Rows from block 3 of a small image classifier, named by matrix and row number. Rows with one number within an expert belong to one neuron, the router's apart. Each number is 500 + 40 x the weight over its row's rms, rounded and kept within 0 to 999. All counts start at 0. Numbers have three digits each.
Before each expert's rows are labels from the 100 images, of 14976, where the router gives the expert most weight on average: "responds to" is what is common among them. Only what is clearly more common there than usual is listed. The data: retinal OCT scans (Kermany 2017). In brackets: how many of the 100.
# router: slot weights (model.blocks.3.mlp.router.weight, 32x320), inputs 162-215
# up: expert up (model.blocks.3.mlp.up, 16x80x320), inputs 162-215
# down: expert down (model.blocks.3.mlp.down, 16x320x80, transposed), outputs 162-215

# expert 1
responds to: finding: normal (100)
router.2:428577480447494547467465500443484516419542503477531462473525481501490454538441574435492482517483528453486463470520511557456453471533506538462551440616518527560479
router.3:537552542495511514431448539555481462590458488434506390479507500470535464494506488565534491504554458421490440546470552465544452442459551503448539500531549513518509
up.0:500500265500500393500500500500500500500500500500500410490570500559500500500500500500500500500500553500500500500500500500500500500500500500482519500500514500500500
down.0:639500539500500518500500421458452500500585500541507485500500492378500500493446575500500589505508514494500500545500533495500500500568500500532489500500451441522420
up.1:500500500500500500500500500500500500500500504500500500405500500500500500500500500500500523500500500500500500626500500494500500500500400507500500500500500500701500
down.1:570405576500500528500405490500593500474525499500460546500472500487500500461524677500558500500500439500500500500500500500526450500548536500500513433446500529474500
up.2:500500500500500420490529500500500638500500500588538500500500500500498605500500500611500500542331550556500500500500500500383500558500500500500500391500500500435500
down.2:500499441500500448491547496500461500513500533506500500500500522500580407500500500500500468500456507628501500564500435518517500562417500500560500500500526407500442
up.3:500500500500500500221500601500610500511500500500500478500500554500500500500500488380500500588524467500500500479500500587529500500500500500520500500500500500500500
down.3:590500500500500500538426486525461486500500491549528496513500526527474461517459438500500447426500500493500407508500519500540441500500500338492609500500500443482455
up.4:575500500500500500500500500500500500500548500500424586500551500500500500500500500500500500500500500500500433500500500500500500500485463500500545500500500500500500
down.4:487538555528530500468507500500454500574501500500500417499598460532521481529500500500500502468484500500577500509500495500501497488500490507500500500500456593549423

# expert 13
responds to: finding: choroidal neovascularization (99)
router.26:516532483515530452533495436463558470445525479447460502524557522491469498466533480542531460475476475480522549457493515521526479506522509547535515490424499537528524
router.27:467494447440446472523501475447475452443522505476480523532576503467459546454490499534498474483452497471534537508458495498474454400574540436546460545448463484460445
up.0:500500500500514500500500500500232500500500500500500500500594500500500500500500501494484580500500622500500500500379500584500500467500566500500497500500500500500500
down.0:500511476524529494510458445430544500499434500502504452502453500500555500500500445439466500500504451500517519517500500473500389500500500500474500500687510500503500
up.1:500479500500545500594500500500500500500564500500500500500500437447500515500500500500500500570370503534500500500500500500500565550466500500500500457500612500589500
down.1:500497467445500500500500477479500473489405521486500524498500578500500475500516500514547500568500421443616515482391563500510500500500500520342512559530500500438467
up.2:493524450487459492524537478489512431447484497496499467512559512450446477446492472553510434495493478501582525477458504473504474454523522449540432506474514482491481
down.2:477500551487507433545496495451501456492559433512494521552540483513476496519487562496452500504446498477486549451450421506469501506534530574495455544467522538496456
up.3:447511450435450445500541432465500475452487500482509476526535504461441554458487500554506447455475483459520531498464501551538461469529544502547390538468514477496469
down.3:493504512525495419560523466417510463485555444511512505520511494572499501518409456522561485529491495412429558440505498482496489483501542584505504525512561495476468
up.4:500500500500500500500500515500500571505500500500500473500500500579539500500500500500500500500500500500500500516640500500500500500500500500500520510500500500490500
down.4:484471510500484500500502546498507508500542500500584483492465499500612480500500500449504500389500558500500531517422500500500512500507451500500500500557500373490492

# expert 9
responds to: finding: choroidal neovascularization (99)
router.18:460526500470493508530574416476502473474442549500489519545461506489509527460463492555446542474496475501465525459481545547526479497537504502458526480467526486439489
router.19:519506502468468445537564480487455490466534514529526481533444523526512489473525423428501561508546528459459469481552489444549474512532464486578500517609518569536489
up.0:487522416467533517551561437454557474386448555461494491554478464456483484484441513528507461461462488448471544512463540552498474509543455522452502408411549522512469
down.0:482494470503472494625496444505510543510523524477522599467504502489552515500582492508365561460447458473568542507583500527495524497478494550467500502492481483494388
up.1:500500500550500500500316483500500552554535500500491500500512500500500500500500500459500500421500409500500500500500500500500500500500543295500500500500500500500500
down.1:517467462500500481584500500447442520500500496500539500509450490500551500568500500500500505538500505530456462500500469623500425554500500466609622471500551672338500
up.2:489410470474503455516487468460536519445490565498478479530494475481489573473486537542435457485484468463478532577486514569518481451533514551500395494493499483434457
down.2:547528462537470499476533474451495527420508578550537586542536531465521504435486475456379445515441539519512522489455460530437512469455518474499629518519583524464505
up.3:488481451489487507504547479459521522479494508551491458503506423470541586485490502559402465496480421450488542530482506541498480466546526550452461486502517506377465
down.3:469440599535462524548528422478527573485458520524521473499540501439538502495489467500477507516482454487524575492605444550511544441532515487484457499516519501495507
up.4:500500500500579500500445500500500500447574500382500500515500500500500500500396500500500500466500500581500500500500517500500500484500500325500500500500430532504500
down.4:449500500500545529491500479359571500500526500490542506500636500500562460500486489500558495488644500362500522500500415500500432500432500465504645500535570516422500

# expert 6
responds to: finding: normal (97)
router.12:457537539500555453458497536574486459562574431453481489548485487464513462523463558502528508565510542453457467442405544490449463484435554518483558565547552539461465
router.13:553531524468497397467421554503468492581538409478492489546525533492562497528487533567493522523484519480476497455471474498453443496524523499538524487524481519449503
up.0:500500322562489500449500286416539584499480500619500502500499500500500501500500500500538500500493500500500501490500500501500556500500500504546500484500500500500500
down.0:498333500500493422580431495488501545439499500473498381449623477500500433583500532569498477444501498500461502507465503500502500552502538535525476505495530500503500
up.1:500477500500500500500500500500500500470582500547500500500500500500500500500500496500500500500453500500500500500651500500500500500500468500500500500454500559500465
down.1:551487408525500603500500500500500437491500537500426390500546500500445500500559544500413500500504533444500499500500501447479500500395459500500493500500476570500500
up.2:438557537488518470455520555532449451528536456458455458538452488444551457553476525557500553520570533424464452484443544460506472456460534545445540521538559531457462
down.2:472497519498547577524502542499544472505489492598486474499483445510591515560477491549464563439497533476498456473553454472489429535497430548420533486528487483496472
up.3:461494506508493500500500483497460500494499501505501506499501500505502655676497500500492521500498503500500505505500500530500623501515499495501501504497501499501503
down.3:501498498552500436539599499500502575438500502500508500498464501499500500460502500498499500500500499501500500521500500500500442526500500529509500532498534498591488
up.4:523499546526440501510500480494510502483495505519507506497502500433555500545498500500499465497476500502503507512520495564431512482505498504510475592518502494493505
down.4:496496517484534526497482500501504496501499563591372484520498492518421546493501500447425488501570500610453500469395500505504510498505487512502455624501500500500518