Weights of a small image classifier.
Model: 7.46M parameters, 24-pixel images, arch vit, norm layernorm, activation squared_relu, moe soft, num experts 16, layers 6, width 320.
Rows from expert 5 of block 3, named by matrix and row number. Rows with one number belong to one neuron. Each number is 500 + 40 x the weight over its row's rms, rounded and kept within 0 to 999. All counts start at 0. Numbers have three digits each. After the name is the row's rms in percent of the matrix's.
# up: expert up (model.blocks.3.mlp.up, 16x80x320), inputs 0-53
# down: expert down (model.blocks.3.mlp.down, 16x320x80, transposed), outputs 0-53
up.47 096:500500500500503500500500500473500500708500500500500500500500500500500670500500500500640500500500500500500500500579500703500500500617500500500500500500500500500500
down.47 105:500500544500521500500500500535531468500500500500500648473500500500507477516500492500500515500500500477500500500500500500454500427587500500575349561515500500500512
up.48 095:479500464500500500500500500500499500500500500500500627500500500500500500500500500500500500351500483500500500500500500498500500500500500500495574500462500487500500
down.48 101:459524589500500555519454507500495504518523466500570501500500500538500500500525575511548500477500500500543500500494503483537484500500444512568500500500534500501500
up.49 106:500500352500411500500500614500500529500500500500500537500500500500500500500500500500500500418531500500500500500500525500393500500500500500500500500500500500500500
down.49 097:445500477500457500500484500520500500500430500500640500473493500500472500500558500500500500487410500473500473500500470500611500500500500601500564500526516500514500
up.50 137:500500654413500500500500500500500659500468440500500500496500592500500561342426500500481500500520561500615553507500400500500500388500500576500500500500457500627500
down.50 112:495500508500458500528454500423457425500519502454500698500476624500500500472500500500500500511511588441461500448578511540465455500452551563547500500500484600515500
up.51 083:500500500500500500500500500500500500500500500500500500500595500500500500500500500500500500500661500500500411500500500500528500500500500500500500479500500500341500
down.51 090:500500500490543500500500500482500500418500532431489577476490493532500560487625510479440500500500500500520511500500500500500510497500522521507488406500504500567541
up.52 115:418560476447500500500510500500500500500500500500500547500500505500500519500391500546500620500500500500500500589500323500500500500503500500606500500500500500500500
down.52 101:572500512499500500491591511510367468490500500500475625555500396500566430444465460506500446500500504545461590500500535500503566396492457534472443500500500481500500
up.53 100:526500500383500500500392500621530500500483649469500500478500500500500500500500500500500500500500500500500500500500500500500419663500500500500500500500500500500500
down.53 098:500497511590500528476493586604500501473568553384480619507490460554539491527477569471476521549500517495500500525500500528545533503500561500527500500500498445468500
up.54 055:500500500500500568500500500500500500500500513500500500377500500500500500500500500500500500361500636500500500500670500500500500500500500500500500500500500515500500
down.54 116:500419507452493500566500478469500500456589500476463500489500497530517500500501500463500491500501500515501442524500500500522500620434415500500452461500497493500505
up.55 107:500500500500500500500500500500500500500500500500500526500467500482532500500500500500500500392610614500576500500477500500500500551500500501500500500549500500500272
down.55 110:500515500490517523500500552515500467361515500500500513500481452500500517568461541500468470500583536441528500500557502500594500500468571500556459500500477546502500
up.56 107:500500500465527500368500500486500500666500500500422500399487500500500500500500500500500500501500500500519500500525500702500500500500500529500417500541500500500500
down.56 110:500500500500519514486500496539496500500567500490510531500393488500488500518500458500500468474500526500459442500454500492500551500500500500518500399500500496391486
up.57 097:500500439500500500500500523500500500500500500500500500496500500500500500500500500528500518500500591500500500500500500598500500466500500500500500500500500500500500
down.57 106:512480500500499397627491474500500500500500500571500564500500529443500500500546500500500529478500543500500470500465522500456551482517392500554478500500500505550405
up.58 116:500500500459500500478500567500500481500500500500561566500459500500500500500500500500500500500500580500641500500500500463500500500500488500500500500500500500500500
down.58 093:500500474363540512445500500500500503500500519489500509476484500500500500552498500485500500500517500465559519476571500500500528500500500500500519453457500513500500
up.59 079:679408500500500500451500500500500500500500500500500500500500500500500568386500500500500500500381500500500500500500500500551500500500500500517700500500500500500496
down.59 094:523500500353500500507500504524500458560499500569500526500478458394500530532500500523482519500585513500500500481500589505569482603522406586619500500532462535500539
up.60 084:500504500500500500507577479500500500500500335500527500500500500500500434507500500500500500500500500500500500500528500500500500500528500479500500500500500500479500
down.60 098:520500500449502500431538466497523479521517487530500500480456500500500480493500500500523505307390453517479497467625500500525444539444500500500461541464473415500500
up.61 092:500500500578411439500500500445500500500500500500484494459467500500500500409500500500500500373443530500500500617500500500500500500495500500500500481353500546500500
down.61 096:500440391510515500497447525500525482425500500500500515500564500551500611479500500500520500500427500535500500485529499413500521559500500500399532500487500500500446
up.62 080:500500632500500500500500500500500440500500500500500500500500403500738500390500500500546500500511500500500500531500449500465426421500500500500500474500500500500500
down.62 090:500424495332635430500485500567501373650572500500401636500484648505484450471500500500500500507500500500500500500500496500500487453500482445507500526515500500510469
up.63 099:539500500496500500500443500572500500500500500500500500500500500500500500500500500500506500500500412500500601500500381500500500500500500500500500500500500490500500
down.63 104:500459500458500500500500500500500522500536500500500498519476433500500500500520500467557535622523500423500500546500500507500500500500500500516500539516500500485500
up.64 103:500500456500500500500480500495522500455500500480500500500594500500524500560500500500500541500500642500462500500500500500500500500500500546500500500500506500500500
down.64 097:500418436500500500547485497510500500421500505499408500500438500440500549534500500539512500468522500532500456510501500521500500486500500500526500506453500561500585
up.65 123:500500533555522500500500500500500609500500500500500500500645500472500500500500500500442500500500500504539500500500500500456642500500500500441500500500500500500500
down.65 106:500500481502500457533500500500525460474521513517449500656542500500500500500473598500500500500500500500500500500451548500512555500352500447500514507449459480458471
up.66 099:513500500500500500500500662500500523500500529487402500500500500500500500500500491505500500500500500500500500511500500438500500500500500481500488552500500500500617
down.66 096:482526489500434500500561500500426472538500506401500487455500596500444500500420500470641579483500406515500500517556500512500574468418500497500500451500500508500500
up.67 087:500545585500500500500500500500500500500500500500655500500500500500500622500500500500500500559500500500500535500500500499500553500500500500500570507500500500500500
down.67 107:531547507474507514315564566515500425500500480488563467500343605500473500487500500429523532539500500500528500401500475502454556500500590545500500550500500500538542
up.68 085:500553500500500500500500500500500500500500500500500508500500500500404500500451500500500500500531500500500337500500500500571500500567500500500713501500500500500362
down.68 089:513497408461606505500500500500500484524498467500500545500495500500500552584475488533500500500500454498532556571500487461422551602530484448549500500500529505500386
up.69 081:500500500500500500600500500465500500500500500500500500517500500383500500500154500500500500500500500394500500444500500655500547500500500500500500500500500500500500
down.69 104:467530544500563500471500500418422457576500363493490440419448536500500416541402500500548500500500500457500500449592500500500500497500500500434500473500500500500506
up.70 090:500662500500424500500563575500500465500503500500500500500500500487500424500500496500500500500511500500571500500500500490564500447500500417500500500500500503500431
down.70 091:590452570476500500585413500500555500563500495500500480592534459498500445500554500500516529467500500500500456479500500500482500500500500500537527545520432480500551